config.yaml
model: "masked image model"
dataset: "microscope photos of single blood and bone marrow cells"
train_examples: 194171
image_size: 64
crop_scale_min: 1
horizontal_flip: true
method: "mae"
mask_ratio: 0.6
loss: "mse"
encoder_arch: "vit"
encoder_norm: "layernorm"
encoder_norm_position: "pre"
encoder_activation: "relu"
encoder_mlp_ratio: 4
encoder_head_dim: 64
encoder_fused_qkv: false
encoder_bias: "none"
encoder_qk_norm: false
encoder_parallel_block: false
encoder_dropout: 0.05
encoder_inner_norm: false
encoder_drop_path: 0.05
encoder_patch_size: [8, 8]
encoder_layers: 6
encoder_width: 320
encoder_positions: "learned"
decoder_width: 128
norm_pix_loss: false
decoder_layers: 6
init: "kaiming_normal"
residual_init: "none"
optimizer: "muon"
muon_scale: "match_rms_adamw"
learning_rate: 0.0033
momentum: 0.95
nesterov: true
orthogonalizer: "newton_schulz_5"
adamw_lr_other_params: 0.00073
max_grad_norm: 0.5
max_steps: 13600
batch_size: 128
epochs: 9.0
lr_schedule: "cosine"
final_lr_fraction: 0
warmup_steps: 270
weight_decay: 0.1
adamw_weight_decay_other_params: 0.01
Rows from block 3 of the encoder, named by matrix and row number. Rows with one number belong to one neuron. Each number is 128 + 24 x the weight over its row's rms, rounded and kept within 0 to 255. All counts start at 0. After the name is the row's rms in percent of the matrix's.
# fc1: MLP up (encoder.blocks.3.mlp.fc1.weight, 1280x320), inputs 256-319
# fc2: MLP down (encoder.blocks.3.mlp.fc2.weight, 320x1280, transposed), outputs 256-319
fc1.624 078 [123 124 136 121  66  97 128 163 185 121 135  82 125 116 107 167 115 140 159 136 114 142 118 126 134 114 148 102 106 151 135 110 142 135  97  91 108 109 187 122 121 131 150 163 139 128  99 137  95 117  97 113 131  94 124 111 157 115 144 127 111 147 169 164]
fc1.625 046 [147 126 122 132 152  99  80 131 127 115 111 106 108 145  90 114 131 115 109 156 119 175 119 123 141 122  74 112 155 102 141 129 138 118 172 150  62 106 109 129 135 136 140 158  90 116 106 176 120 133 140 148 119 161  79 129 129 109 113 137 128 183 158  91]
fc1.626 136 [122 165 144 149 132 101 103 119 123 156 119 115  97  93 140 168 117 126 141 130  83 114 134 161  90 133 143 126 135 161 113 156 130 131 138  95 154 136 141 113 174  99 134 120  93 108 131 104 191  81 129  96 140 114  92 129 148 117 167 140 125 150 124 141]
fc1.627 098 [136 188 121  94 142  74 103 133 117 125 121 159  98 116 132 138 114 101 132 162 132 134 134 130 151 140 140  87 132 114 182 139 138 132 147 121 104 125 120 133 153 165 124 124 101 141 129 132  78 135 121 111 116  95 136 121 135 107 177 143 132 117 109 113]
fc1.628 069 [134 120 109 105 149 106 146 120 134 138  72 136 122 147 141  83 124 127  94 130 126 127 159 148  84 112 132  85 166 142 145  89 146 115 188 128 148 159 129  87 157 121 126 135 160 173  81 156 119 110 127 134 145 136 100 114 149 110 125 110 119 157 151 155]
fc1.629 142 [123 114 107 124 121 120 151 150  84 100 142 114 163 119 111 116 140  96  88 138 110 113  81 100 123 120 138 155 146 136 115 144 145 120 129  95 129 166 131 141 157 142 135 125  99 122 106 135 120 117 118 118 163 160 179  99 107 129 124 104 146 161 124 138]
fc1.630 154 [151 124 107 135 143 163 112  91 123 115 139 167 106 137 126 191 174 109  97 121 139 123 105 121 124 180 142 153 147 125 127 141 128  86 100 135 113 148 118  90 120 157  94 122 154 107 111 122 123 140 123  85 122 124 139 122 136 117 131 103 122 120 113 150]
fc1.631 051 [ 86 181 123 158 143 147 115 125 140 127 107 111 111 125 133 185 128  96 115  68 117 107 110 182  96 129 105 101 132 135 123 131 122 142 124 118 115  97 124 117 122 159 118 143 167 111 119 146 179 133 124 114 132 152 128 124 155 147 112 114 158 134 144 122]
fc1.632 110 [140 137 111 164 135 142 142 156 227 130 178 129 162 117 107 132 134  80 140 128 102 118  48 110 143 142 165  95 144 129 164 141 104 156 162 152 119 125 131 128 138 132 126 107 154 121  89 148 149 135 145 133 138 115 120 149 106 136 103 127 107 135 120 132]
fc1.633 092 [143 166  92 146 124 205 109 146  95 128 145 137 167 150 109 157 151 110  97 141 114 160  69 129 136 141 119 120 129 147  86 176 103 178 148  97 120 116 120 124  85 116 104 124  98 135 119 173 125 136 178 151 145 122 148 114 106 108 115 126 126 135 105 143]
fc1.634 032 [178 144 127 148 118 167 144 124 129 138 121 144 168 163 114 143 138 118  96 104 137  83  93 153 116 135 144 128 109 127 110 160 120 142 175 116 158 107  90 111 117 140  72 109 160 131 172 102 137 109 104  93 139 128 122 133 130 128 161 151 122  94 118 117]
fc1.635 165 [120  71 117 136 113 125 137  88 119 127 172 169 120  99 140  82 132 106 151  78 124 111 122 111 129  98  83 173  96 124 175 163 123 109  96 126 132 162 103  95 120 105 144  85 124 127 135 129 132 126 100 106 110 152 160 154 134 115  96 130  91 101 144 116]
fc1.636 074 [141  88 111 165 120 136 154 154  69 146 133 137  94 112 114 188 186 128 140 144 122 125 123 102 164 120 109 145 162 153 125 106 120 183 101 129 119 141 140 122 120 135 124 111 133 130 119 124 158 123 139 114 105 122 126  98 127 124 147 124  74 126 163  90]
fc1.637 167 [125 134 124 129 131 132 145 128 138 111 128 107 141  90 124 119 140 171 133 142 100 130 164 107 130  88 147 160  94 115 126 158 168 139 126 136  99 132  94 131 143 103  87 135 135 114 131 131 127 110 145 139 117 145  95 176 127 149 128 157 126 126  44  97]
fc1.638 100 [120 136 105 120 124 116 122  81 200 159 110 134  96 170 171 118 130  98 144  97 137 138 158 116 133 170 142 169 126  82 123 159 145 149 155  96 183 129 114 149 120 120  78 141 140 140 142 109 133 104 112 144 130 149 153 108 114 173 125 115  99 113  69 100]
fc1.639 108 [124 120 140 116 128 129 166 113 104  99 141 148 114 144 146 160 151  78  93 128 139 154 143 139 106 148 130 147 106 133 143 121 171 142  64 123 101 111 115  97 118 112 152 160 133 162  82 115 143 123 140 144 118 130 120 106 158 108  58 163  94 144 148 114]
fc1.640 105 [128 133 141 136 112 124 109  89 177 132 170 127 143 151  84 117 122 130 141 102 126 119 137 148 104 133 143 143 115 104 143 132 111 139 119 154 156 161 151 155 118 108 133 110 134 142 113 133 104  87 150 112 158 120  96 130 115 129 138 125 130  96 116  97]
fc1.641 138 [154  98 106 124 152 119 140 139 132 136 137 131 156 170 144 129 135  91 105 115  94 150 142 169 134 147 106 189 130  99 140 106 120 121 141 107 124  98 118 100 116  74 180 167 111 113 133 161 167 132 128  97 186 115 152 139 123 101 142 100 147  87 116 104]
fc1.642 090 [150 128 119 103 118 148 170 142  83 133 111 135 137 190 115 104 115 153 107 144 120 140 126 108  82 141  84 149 145 102  93 145 132 122 132 102  99 118 158 108 129 163 144 148 161 109 119 128 142 129 128 141 133 147 106  76 108 143 156 151 107  93 137 114]
fc1.643 130 [130 130  82 106 141 178 133 160 142  94 181 126 100 100 124 136 136 120 135 124 149 149 119 117  95 136 129 132 133 124  94 107 140 171 114 179 133 126  78 115 114 117 104 108 137 120 122 122 159 113 156 106 116 143 110 144  91  93  91  88 160 109 110 124]
fc1.644 098 [166 112 122 111  97 119 103 150 138 131  84 141 131 140 147 104 128 155 104 144 144 167 121 100 137 131 102 139 122  94 122 122 137 133  87 112 103 168 145 121 134 112 115 169 148 150 109 141 118 127 118  79 118 102 149 217 147 146 170 127 119 125 130 180]
fc1.645 077 [141  75 139 112  92 107 152 139 132 170 185 113 149 132 127  79 117 128  87 104 138 155 157 135 109 113 146 115 113 133 143  98 117 171 153 124 147 106 137 147 101 109 115 145 164 103 152  95 112 127 155 109 105 166 171 117 121 153 103 125 138 182 108 111]
fc1.646 029 [131  93 171 106 134 150 111  89 108 101 165 141 149  99 156 108 113 128 135 126 112 173 119 140 156  89 138 105 102 140 132  93 149 159 132 116 131 102 171 138 116 101 109 100 146 104 129 104 122  81 162 155 117 127  72 106 138  84 142 141 110 142  67 134]
fc2.624 071 [120  71 145 103 138 133 133 129 163 116 108 173 110 132 143 135 126 112 135 113 204 154 115  76 152 145 117 124 104 102 124  91 128 171 165 113 136 160 139 146 106 101 120 109 116 110 151 141 125  99 130 149  93  93 115 110 129  96 135 122 102 140  93 152]
fc2.625 047 [152 121 115 111 109 175 135  94 157 140 126  63 134 126 126 136 120 138 164  85 107 156 141  81 121 130 110 104 141 117 119 124 135 133  92  81 151 139 116 130 102 159 121 119 147 129 137 100 155 194 137 103 163 150 145 147 115 117 144 136 129 121 151 149]
fc2.626 129 [153 129  98  91 131 129 121 122 100 128 135 134 118 147 116 146 138  96 120 136 107 126 137 177 163 145 109 146 121 118 138 124 139 151  84 171 122 113 136 143 125 163 160 143 129 173  95 125 142 147 149 148  98 164 114 141 135 187 121 106 134 142 156 104]
fc2.627 091 [127 137 137 171 142 149 123 160 147 107 170 107 156 113 108 133 141  96 102 158 117 128 133  90  95 137 143 129 164 149 123 135 102 133 127 164 140 126 130 127 128  99 132 143 123 190 140 108 156 161 106 112  97 125 143 197 140 156 115 108 143 103 121 133]
fc2.628 069 [118 118 133 147 155 117 113  96 142 168 136 141 172 130 120 104 122 151  84 115  83  92 129 131 134 144 116 108  79 155 112 124 154 127 122 142 107 133 158 173 163 194 127 125  98 106 101 147 122 123 123 133 160 112 111 150 102 111 179 127 115 124 139 209]
fc2.629 137 [151 143 131 128  78 132 168 117 132 109 120 122 161 134  92 179 144 171 128 115 141 132 152 124 110  95 121 111 163 121 148 138 112 150  94 112 101 122 129 133  89 132 148 182  97 156 163  95 124 137 140 144  84 115 120 123 126 152 104 157 120  68 152 106]
fc2.630 136 [109 100  98 113 169 122 189 119 131 114 125 111  87 140  83 119  97 159 155 116 120 117 123 119 138 138 191 109 108 105 157 129 136 185 135 143  97 106 153 138 150 128 144 152 111 117 128 101  70 160 147 123 122 157 153 125 142 106 106 153 146 138 159 188]
fc2.631 047 [155 128 116 119 118 134 155 110 127 143  86 123 134 115 150 156 133 131 130 120 133 124  97 127 113 132 158 132 101 153 116 128 131 123 130 116 158 135 114 123 132 121 156 137  88 109  94 132 106 132 134 119 128 127 182 142  95 107 133 156 152 140  98  99]
fc2.632 111 [158 139 144 111  70 164  90 153 138 145 152 116 130 142 118  93  89 134 143 104 106 135  89 119 153 168 133  97 124 178 119 146 122  96 123  86 135 162 104 164 132 150 105 139  80 116 115 122 114 177 112 146 130  77 184 104 137 162 111 126 118 130 110 101]
fc2.633 098 [116 146 137 110 136 116 113 109 130 151 142 142 119 107 134 107 135 135 131 112 187 135 139 122 146 121  87 149 150 153 107 126 147 138 157 140 168 138 120 170  93 124 107 152 128 125 146 138 136  63 143 130 141 122 120 129 149 124  94 153 128 126 138 141]
fc2.634 033 [134 153 142 142  95  85  82 101 136 123 140 150 142 108 151 151  94 130 131 140 125 158 168 133 150 100 117 133 125 139 134  89 126 149 147 100 126 160 147 162  96 115 156 114 125 109  87 136 148 136 136 150 112  95 124 146 111 134 120 179  83 136 150 137]
fc2.635 138 [ 72  90 116 125 152 102 104 144  83 128 143 127 130  84 118 121  88 161 102 130 120 109 150 117  96 128 130 157 134 141  97 114 154 120 110 126 164  97 128 121 129  77 101 167 144 121 127 124 154 131  75 126  88 130 125 106 119 165 130 186  86 126 129 132]
fc2.636 080 [107  95 121 139 109 173 196 114  97 135 161 110 114 135 117  95 139 120 141 107  96  93  94 153 113 132  74 188 127 117 156 105 122 156 148 152 141 109 167 106 143 115 124 124 105 135 114 118 130 121 121 114 127 171 110 133 168 130 131 137 120 107 154  96]
fc2.637 169 [154 137 140 114 158  87  90 111 128 109 100  97 122 115 151 157 120 137 148 106  93  97 111 137  85 101 126 140 126 111 177 147 110 120 125 148 159 106 122  99 117 133 128 160 150 141  95 156  90 142 131 154 154 124 139 152  86 118 154  92 111 113 110 116]
fc2.638 098 [134 173 186 119 144 175  91 140 110 109 153 153 106 112 116 135 106 125 117 114 127 148 135 136 131  94 190 135 134 104 145 127 121 154 110 135  86 160 130 112 154 107 167 162  97 108 127 125 101 104 106 136 132 153 126 130 106 136 146 116 119 137 123 155]
fc2.639 116 [145 116 145 120  95 129 178 169  99 126 142 111 108 118 103 103 153 129 132 108 138 114 101 156 109  98 114 104 109 132 137 110  95 123  86 158 136 131 108 118 142 122  77 154 138 130 125 114 123 145 123 107 176 159 135 145 134 175 134 158 157 149 104 116]
fc2.640 104 [145 118  73 108 118 150 150 140 152 123 102 112 117 153 129 121 123  95 138 107  91 141 125 127 148 117 100  94 115 134 124 149 101 116 144 105 110 154 110 157 172 174 106 120 181 129 110 141 102 158 128 125  87 120  87 129 120 160 144 132  83 111 109 117]
fc2.641 145 [103 143 131 139 168 121 142 124 115 130 148  88  66 160 140 115 141 119 119 142 136 140  86 104 115 148 159 150 150  63  85 109 114 119 125 128 155 126 128 164 168 138 115 154 123  71 150 119  95 146 109 137 136 114 117 113 139 132 144 105 132 151 112 103]
fc2.642 103 [110 132 159 113 129 119 173 130 134 122 141 164  90 126 130 114 106 116  80 100 109 101  95  78 117 154 151 145  95 128 148 158 111  91 151 143 148 139 131 109 144 108 112 127 127 153 146  92 144 118 138 111 139 112  95 157 127 146 162 125  87 160 124 119]
fc2.643 132 [183 134 126 135 112 122 172 137 170 127 124 113 146 132 102 128 152  94 137 116 101 116 113  78 114 111 120  97  98 120  84 141 137 143 139 110  98  80 104 125 124 147 145 134 111 112 149 178 144 141 153 114 118 128 140 114 127 113 113 103 147 149 134 121]
fc2.644 099 [139 150 126  95 130  86 114 114 155 154  95 135 144 161 119 147 131 101 132 162 137 135 115 102 124 139 139 110 145 149 132 154 117 102 142 153 160 128 158 144  92 149 192  97 115 139  77 120 185 113  88 124 145 139 120 131 152 107 111 125 124 128 146 133]
fc2.645 078 [157 119 103  90 121 110 137 145  70 137  97 129 155 171 167 153 109 169 116  96 114 117 151  94 115 125 126 140 146 131 117 145 124 122 127 167 122 127 111 141  74 104 140  97 115 153 104 116 131 147  86 138  47 127 132  90 118 142 174 167 127  99 147 116]
fc2.646 031 [ 95 113 119 129 129 126 148 169  99 149 143 130 100 137 129 100 112 116 142 165 108 126 121 127 126 152 156 145 128 123 138 120 130 143 108 144 151 146 102 162 111 138 127 121 159 121 158 112 148 132 125  92  99 166 102 143 142 119 157 112  97 135 130  69]