python train.py --method="mae" --encoder_arch="vit" --encoder_norm_position="pre" --encoder_qk_norm=false --decoder_width=128 --norm_pix_loss=false --residual_init="none" --optimizer="muon"
Rows from block 0 of the decoder of a small masked image model, named by matrix and row number. Rows with one number belong to one neuron. Each number is 128 + 24 x the weight over its row's rms, rounded and kept within 0 to 255. All counts start at 0. Numbers have three digits each.
After each neuron's rows are labels from the 100 images, of 14976, where the neuron reaches its highest value: "strongest on" is what is common among them. Only what is clearly more common there than usual is listed. The data: microscope photos of single blood and bone marrow cells. In brackets: how many of the 100.
# fc1: MLP up (decoder.0.mlp.fc1.weight, 512x128), inputs 0-63
# fc2: MLP down (decoder.0.mlp.fc2.weight, 128x512, transposed), outputs 0-63

fc1.101:166119107094105127110108131108104138129125100097100121139116118126126129108150130130090151149117123079169077115129109167144169113168152173166116117096120102128134103145103124125157141160126123
fc2.101:141118134188120096155136132073153134103143140101138169128117111108125115096133111098132150165118120124139149179140120140125102133105151129095130157113139119103105147136130120093118121139151093
strongest on: cell type: segmented neutrophil (64)

fc1.275:113144099104155143174100111153172164136138130116139147141110105089118105072125137104168169129135098155155124142122133129106144123109133102141126106115115116136133116135140104060127109137134169
fc2.275:136076152177099133111142148112089126134129104144137153145097160097118103104130127081150147146087119151149178165155121107137124136116160104094130126147116119123096146154099131128136112097129084
strongest on: cell type: erythroblast (51)

fc1.211:143149124152172130084095146134140156110140117148120127086144099139134155173104107080149134120149140126110107128126158140139136127153099104108118104097121112126108107111124155133134112115148129
fc2.211:126105170124110131181151095113139094097116159145110134132123096129110080151144084152146119157163129154098138138142131141170116081143123137150125153170107135105126147101121089144106129093123074
strongest on: cell type: promyelocyte (28)

fc1.138:102161150126168172094147138138142124097125143126100139129138084111109123113170125134161135128174117101131125149142126131115119142131118115160109127118174116112061103090109163134115131103097107
fc2.138:117127121150117129126134098168102097180116138156127102117087136164180130115080147127130120171141141110110125075147121107106125116133160136115149094127068139130130112173137107114132136160133142
strongest on: smear: peripheral blood (82); cell type: lymphocyte (37)

fc1.40:101134094151139145130097140111086135125108134179131143128160123085104124141169119148106119108123098118126147138143121177149171132122095118179127144132105138163108122153119098161120134128108148
fc2.40:113121137113138112142157078146135124129143133117105096127119156136163115087079141078108143185173089109147135113100119155122116099136155098089134113116155129111193140135129125079161096159127119
strongest on: smear: peripheral blood (95)

fc1.195:115129135155099148094134118124128152159110125151178120116161124135142137136117140167142142148125115091129152149125139137131119084087123116129110125147095147113120089123111062179131085141117108
fc2.195:120147114130152140120120113136082061142162186121130129132141069121149080129140135126126067126112144130106136177105142154126111155113154126150148135127128128108132178170138105107148104151140157
strongest on: cell type: segmented neutrophil (73)

fc1.299:108135134136096093122162102155136129133135115139154136116143127126160169104143137147162092172104096096118108186159115156126133137131122147176146111106081159171116130130110106116155137131150112
fc2.299:119125144156139139124104154161081122133129122122149146140140118114105128146118159075113103084135165113105140124155124119073156152147145135130149092162157154122084157122125138132120160140052134
strongest on: cell type: segmented neutrophil (89)

fc1.393:145109086112126117102145150099116139049112171143112133119141134106136125138153110153149120113134060135125150131131137144109158115062108110121120160124125156146106137120120124171164144108120142
fc2.393:141138128137121147144103132128133120136161107105106114145153151113136153154124158160128160147118127145132118111163113118116138147117151089137124127100148101150155110142144122136104136119149071
strongest on: cell type: segmented neutrophil (53); cell type: lymphocyte (37)

fc1.223:104140092109187135123080095163126112118158149113176127143131155123177146133126173117114128165134137131164094127069125157121101110120145120106125094133134122150167121155125133122135091104109171
fc2.223:130098141122150137127122121113132124114140096159109143085125139099137118130150161149121097151137130135171147148172097105118106137130155151087105134101126103164098111173174137135144146153176124
strongest on: smear: peripheral blood (79); cell type: segmented neutrophil (41)

fc1.234:155154111100149112116165123117121153113167133182124111130138119112128116109115139137153102158142129083129092142115131146143119100127148122095164126152111119175071127100113090160129138117137158
fc2.234:149145178134147125100163122109105151133091152115106127131134147141119113109114134109074109124150120141122169108149110100162138093108133115089170117154160091105170134124113133090140124200141135
strongest on: smear: peripheral blood (79)

fc1.398:122158122138137108127151154115115183136172116133126114098112128128135130124164128108134106124109145145149114169105130074104120138123118116107100092091137111118129143107133115131129099153119063
fc2.398:147162108138159116099144118155126107111196106118118162082147136155171100102122137136114107123148139160105140152134112109106137152142077108117181137138123151111137117137121126107120192118099092
strongest on: cell type: segmented neutrophil (51)

fc1.33:093109086126078105133094115100092090137135103149116090135122147127109128121141146179127133146127146158144166146153110166085111151135135114112127120125105122100175095110151078120102094158124129
fc2.33:128107094108130126104134120147113141139137185124106134123129079143131147153141122143106096097145123116162123110128134106148079120087129107150165145109103135138115131130133122166147137101121129
strongest on: cell type: eosinophil (71); smear: peripheral blood (42)

fc1.108:117144122122128144102146139154120133118091105124126186109103108114104167146069188162137101149180138116156106138082123144151125106129147140113110123117111154159125129160135084103134102121134098
fc2.108:154092140137141145134086123129066128184115141125117115116144176094084105145162138110119149137133181159128163147137151158140154137150148101146123130150139130135118109116120071126123157129101164
strongest on: cell type: segmented neutrophil (72); smear: peripheral blood (55)

fc1.239:105117125137135125142135155107086122115147138136125170129145099114150111110134133143142109135116160118108119146142126142142142079148132141148094105114151096147124130137116117129141107076086121
fc2.239:136100093144139123134138125136122146155151154154122137131140170135119135126078070110112184133174184137141163101142123105124118097123125117145095130115138132112109128071097136117098160164104154
strongest on: smear: peripheral blood (94)

fc1.167:111097136101095102154135125087094129168066142150129138098174166087127163110160124166176083131087087078165142176103118134144158123138114146130138139100125121104104125112097105142134143128136148
fc2.167:130124129104162137142159115154122124151151117154107099089146113115118131151132140073161117116175107133127092103126149155115107068131123152146124101163144080122141126120152162125144144163128118
strongest on: cell type: segmented neutrophil (57); smear: peripheral blood (44)

fc1.99:091125123123142092132134134150168140140124150153128092126167146136091185156149155131149174145099107128157105094092094055128096107112180141135144135101120131137121094112115118127103113126135102
fc2.99:116155163125142144106107118127070164104116147172142162110136105131102119129125140097159143103107131157100124122094100107132187127138150117110103130186103133129097148126125122152132139086107151
strongest on: cell type: plasma cell (26)

fc1.467:127122161100163166121107145153084088091167107160124133123118161118148146169135125159153146141155156140137108138100101137142096163154122108092122082141152151134123114129125135154126149124093133
fc2.467:163117114115140164092132112131122128135153104119117169117103111111145112088145111137134140164189101158142158086156105110094150126123128143132162137155085162123091118089103156104167167111113084
strongest on: smear: peripheral blood (81); cell type: segmented neutrophil (48)

fc1.127:081155124144102134135124139138100141151146101108118141130158131135118144132132142118128151128154123083127130171119108109151148140112140148106140117121094196146123107100102082152155136173109101
fc2.127:129140149136150117108167132158066130112132134168162132158076140152145141136100148083118088105124139122075128133131112108106137151116117115124139101144136109146103122165130140125135176176099093
strongest on: cell type: segmented neutrophil (89); smear: peripheral blood (62)

fc1.183:099159147153080133123129098120085150130127120118119132093109149135087130114128144147164121171149114120108126117189099122105178098088127168132151137174111150143112154146136149143087099130097172
fc2.183:122138116143129139111155113133112141118111134103122149128117137097094082087161148127122114109169109098146141122140158146139123104112100133052140086131085091109131169155192160131141172084129135
strongest on: cell type: segmented neutrophil (78)

fc1.228:181119095105111119132132116112136119138127142083158136113090117117153126098154107156181125076134089160141141169150160097091172130150108124156145156114116121108148099139108123147132142132131145
fc2.228:165149131134100114162133102155110093110146136099126063162130163116137162133112145117110147181111167167140151115089149142115139112144141129092076137135124100119154115123136109119099148078104093
strongest on: cell type: erythroblast (44)

fc1.97:123149105123110112115140114137125097167173133135123119157131164120156163108115138117135086158107123069146144168157092106160119099068146106166127130151149136124151124148084131117123117125105093
fc2.97:110160136142088186128128137102112095081110061174107181098117118149098113140105102140140149144173167123116135162146119107126138163149125112121148115157080126104150167169135129179114128122112127
strongest on: cell type: segmented neutrophil (82); smear: peripheral blood (48)

fc1.165:116131161160103187164151136093111103138100122149121131116111148114134128168121103153147169180126131135122162153143147150128172121120130124121141115166161108122115140132101130101121103139119091
fc2.165:104130140146118116128119166151107163150105098146071121148107098101125131099126145137139110080178116117160122123136101139099104167118120128136169151103101118149116094160152152099177141062123156
strongest on: cell type: proerythroblast (26)

fc1.502:082124105152159130139140125096089152175128146145143149151145114110116108144124131127153119140157126149124111144132111135086159137156129108127115108123152091145100132076146125130180110165143177
fc2.502:109143131104111131073122157145155114077113084138143136143096112115122154134153155147142159177137126123081103145121193107146056132143130137131139127129111129101144131124116158120124114098134097
strongest on: cell type: erythroblast (55); smear: peripheral blood (40); cell type: lymphocyte (37)

fc1.324:099136128119092165178148119133126167098114155138148168134165153115137145118118102160088145142134124090132136114080152100151171087118104120132132127110158135114119109119160113137182094144104102
fc2.324:167168111144173122113156142114154090158083119119094167122158132106134101122101116135149117126105102151077161161157122149109139126131105129140144093111137169157116145126144138184086093079086123
strongest on: cell type: artefact (40)

fc1.410:153142133125142116159136150128101157143145115169166143150095116163156130161124153112146170137144124127133132112108133138115131088127093150123107134107094104085108095159135170139092122129117092
fc2.410:098094149159122159124105121119169092110123122141137117125120100118118106135117128138129092105120124158090122130165133161083139126161119141084102104138143134119126170134155117151143179103107156
strongest on: cell type: artefact (29)

fc1.366:049142154138111194178148102133090097135140133113138104124102135105173130135148113115108132135151099091152133126142105126116153144121130143126146142099123095091115119140119141134134102101170104
fc2.366:052082145125124126147112091147142160124132095134169128150143157158150113094121093153136128151146109085061101150135138115114132135200129119112145132149145124125144107153160082157089136149145089
strongest on: cell type: erythroblast (33)

fc1.58:115101114127150099098105110125119114151131154127168112102148138144125157166184125135186128147121115114101133138140101115175153106105125103161141167084142109133131099122095118172110146137138171
fc2.58:168112165129094086109132154114143168138151099102145139101139171078114092138137123153143125120131130108145123151098157132123158117099145129119137126117117133156135111161090120163093124114107097
strongest on: cell type: lymphocyte (38)

fc1.479:155110147091115143154151131123124131125154122128131107103148126132086178134110112119142152146146104159177138135111092107118120170122097143063086046104133082111092132158145125126144126109119129
fc2.479:139151108129166149115178076147140119144113118100056143079116102116113098082120109155147125130144102182132104141146173110139127156122114105124155145153144109125096164148116128130151163148161127
strongest on: cell type: lymphocyte (59); smear: peripheral blood (56)

fc1.280:102146159150149166149159139093131129110109125137119121170121120158172167155111088152157120140138090073112102136133135128114135102142112058111123105112128109090114086131122115145130152108134098
fc2.280:128120157142114091118095156154107147148151129130116136155113191093133098063136145132142119105132153134089138165096147118081142091102111112123127139074098107114140133129123134153131126121146111
strongest on: smear: peripheral blood (86); cell type: segmented neutrophil (53)

fc1.319:140150102139150154144123125115110131125142130148138139137141181113138105125098127137098125121154152165102090148135095120126102166124120132103130140166150115129104108112116112119146135144155160
fc2.319:154126114122128104172109109165167106091094120108118167141115112071118127144167125122158102153102108140131108089107093159101091116115119145131126161144080142120132083158123140150116144141128120
strongest on: smear: peripheral blood (99)

fc1.113:122142126148156142123114088121080128141137103118090081142133175127185186127124102128162128138157123090148114166132112135129124107079154140166112131113135135146150124169100122129130100144089065
fc2.113:109096131098122165128161127103127115137120076125109160110086128127085109110135104114116152128139159163138116218147136092164133146139124143126115121178122153136129160140139152164089091119119127
strongest on: cell type: segmented neutrophil (88)

fc1.78:161149143103123114104144146167103186076140097143124133160112096126137150195078118165127130141153091165128123141134087142116132150119173136156143105112133138114098163121114112121123108106124138
fc2.78:168171112122150150136094135136125099141078165109139115084151137136166142096136095152119140147122143121127109089109164077142141123129130140106110127163125138140136106108138126103088182118085117
strongest on: cell type: segmented neutrophil (60)

fc1.103:117160082125139133188164134102137159126117143156122158126148167102105111126133129135136152161144085105132137156122111066171169086139104101093100095161097144115151120111164134130098163126131123
fc2.103:144153102140086153086156124117119111166097149104111127128113099116170150116168124105147069149101125119185111117129143095090104140126122124138136182123123127102140136126104151127171115143115094
strongest on: cell type: lymphocyte (44)

fc1.277:150156101092156100126114161123142155156138150162148124146112122138149137127129140122120129133120135113146113132124169125124143119122146099138128121109159139114164150126111079129146121109074142
fc2.277:157134167118082127135131144151164130115084135179116136124140103107116148119114131144139098137126094108144156158147133100113103095143112113097155110167139120101109152131142163132095141101104119
strongest on: cell type: lymphocyte (36)

fc1.157:125139147148115139100130097093140124081139106099138141142112125148133144128097103088108129107121094163113111121115133116139137157106082129131147142109096147135123124118108127154149138101132112
fc2.157:124091054094142160145147118168072139164141130119118114092159142145104123111127122082134137125129172149136139137148095124084131124133099110096120129113156128084100105118132153110127146148160172
strongest on: cell type: lymphocyte (42)

fc1.48:145123142093121163179115158099115160121134144124129162138131117137158128154120120146132140118144140099113138204128101126089168127096135073115132090135140165135135117125102133093115143137120112
fc2.48:112118124179076099145122140130129099069089147099114164117113109117112086123117161083110131134117094138116183181142150108121125131150128134103127128152118102120121152154096134160117115106109074
strongest on: cell type: erythroblast (51); smear: peripheral blood (38)

fc1.13:103126119097160098113131132127142112164135088139141123178135114074151148115136127094090120135127114162126105154076148128111180118167112082149134154151111128100122153134124127151116103141100149
fc2.13:103148121155134133104158117170094108091098110123172139115133125155163098122115168100137100138148120161124142159126105068124097124116120113106156152082114140115131140103146132166120095092096084
strongest on: cell type: lymphocyte (46)

fc1.133:059142120143116132141137159132105111145133099179138116112165102111155129132135104129115111147107131140117149150169084146176121134117085118108136107139159147111085124100088104187109132151142118
fc2.133:096097167128163105110121096134122163125124147112166089122055146131133131135123120103138153169086118118152123189100131147133138127136126125139114130080155132119145147114141114121107118103172141
strongest on: cell type: segmented neutrophil (43); smear: peripheral blood (42)

fc1.266:103097107115152122123085124104100168139108139176116102112152162091114110098148136149130128141134115122138134165151130126148126120113132136157128134101103112129109132125132080147080113112134153
fc2.266:141119162122108126091127133140119114124080136121186130145124091133163120126143076152131119103114169094131135088136119099111116160112108152118117155121159126119074143145142154169134103157073178
strongest on: cell type: segmented neutrophil (62); smear: peripheral blood (35); cell type: eosinophil (26)

fc1.88:110130136129108130124139128152138111094150183113136104147112126110135092119158090147168120112104087141154102114150134123138197113180147097115138138118132117114128126088113150107145128123109119
fc2.88:145135159114113194118142113166126132137154108143133120133080119116170154146134111197116127152169115110133096117108110115143151116131146111131147146133099156114077156127147121119163132107076114
strongest on: smear: peripheral blood (69)

fc1.216:144100150122119125117129120117113108131148126144094150177130185110131100152116120078115168145156131108170125131088145125131131122092118140114102128076157113148095091106100111146085124114136137
fc2.216:121149164144126183112131121122120111156109130085125161145068110120132105130095149177083125141108164147107125173150110089162101168119106162111141130124140137145102161127118130123144154112158129
strongest on: smear: peripheral blood (99)

fc1.318:146106120066132101119106145102128155119124129162153138170130151128160134119133113131154098169131133147114109103137148105121115121158128098093117130157096119073142069139149121126140115129104118
fc2.318:139133107115127148140148146136184076154116132138113187134148103152125141116106115159108134138116106145135112113099095114129126106129145172085142139119120154106115119102126184114125125110098143
strongest on: cell type: promyelocyte (30)

fc1.379:169120095139125125138156107134090125087108112135091086141176175162152121105145156137183091171155124104123093168141147147135180094132111122113115129130132116101114108141111139114126142132122109
fc2.379:136116109140081124156137158163103118141140102090082123146129112163083102120152111153126174122170093114150113167130102129159097116091136133165102142168125146135138152090156137165148158116127132
strongest on: cell type: eosinophil (46); smear: peripheral blood (45)

fc1.17:097129116140085096129114125165122157130154128156105091138149119117142143145128168109122156170127095113121098114134104142139129095082142142143130128131102109111068100133101103142114112100116116
fc2.17:125116094165151124133131121100197131111119136131131145122136155178114111110123126157187105109170130064110135125167135120137151128107070133117145122106117144113121138134134143112177135092162129
strongest on: cell type: segmented neutrophil (43)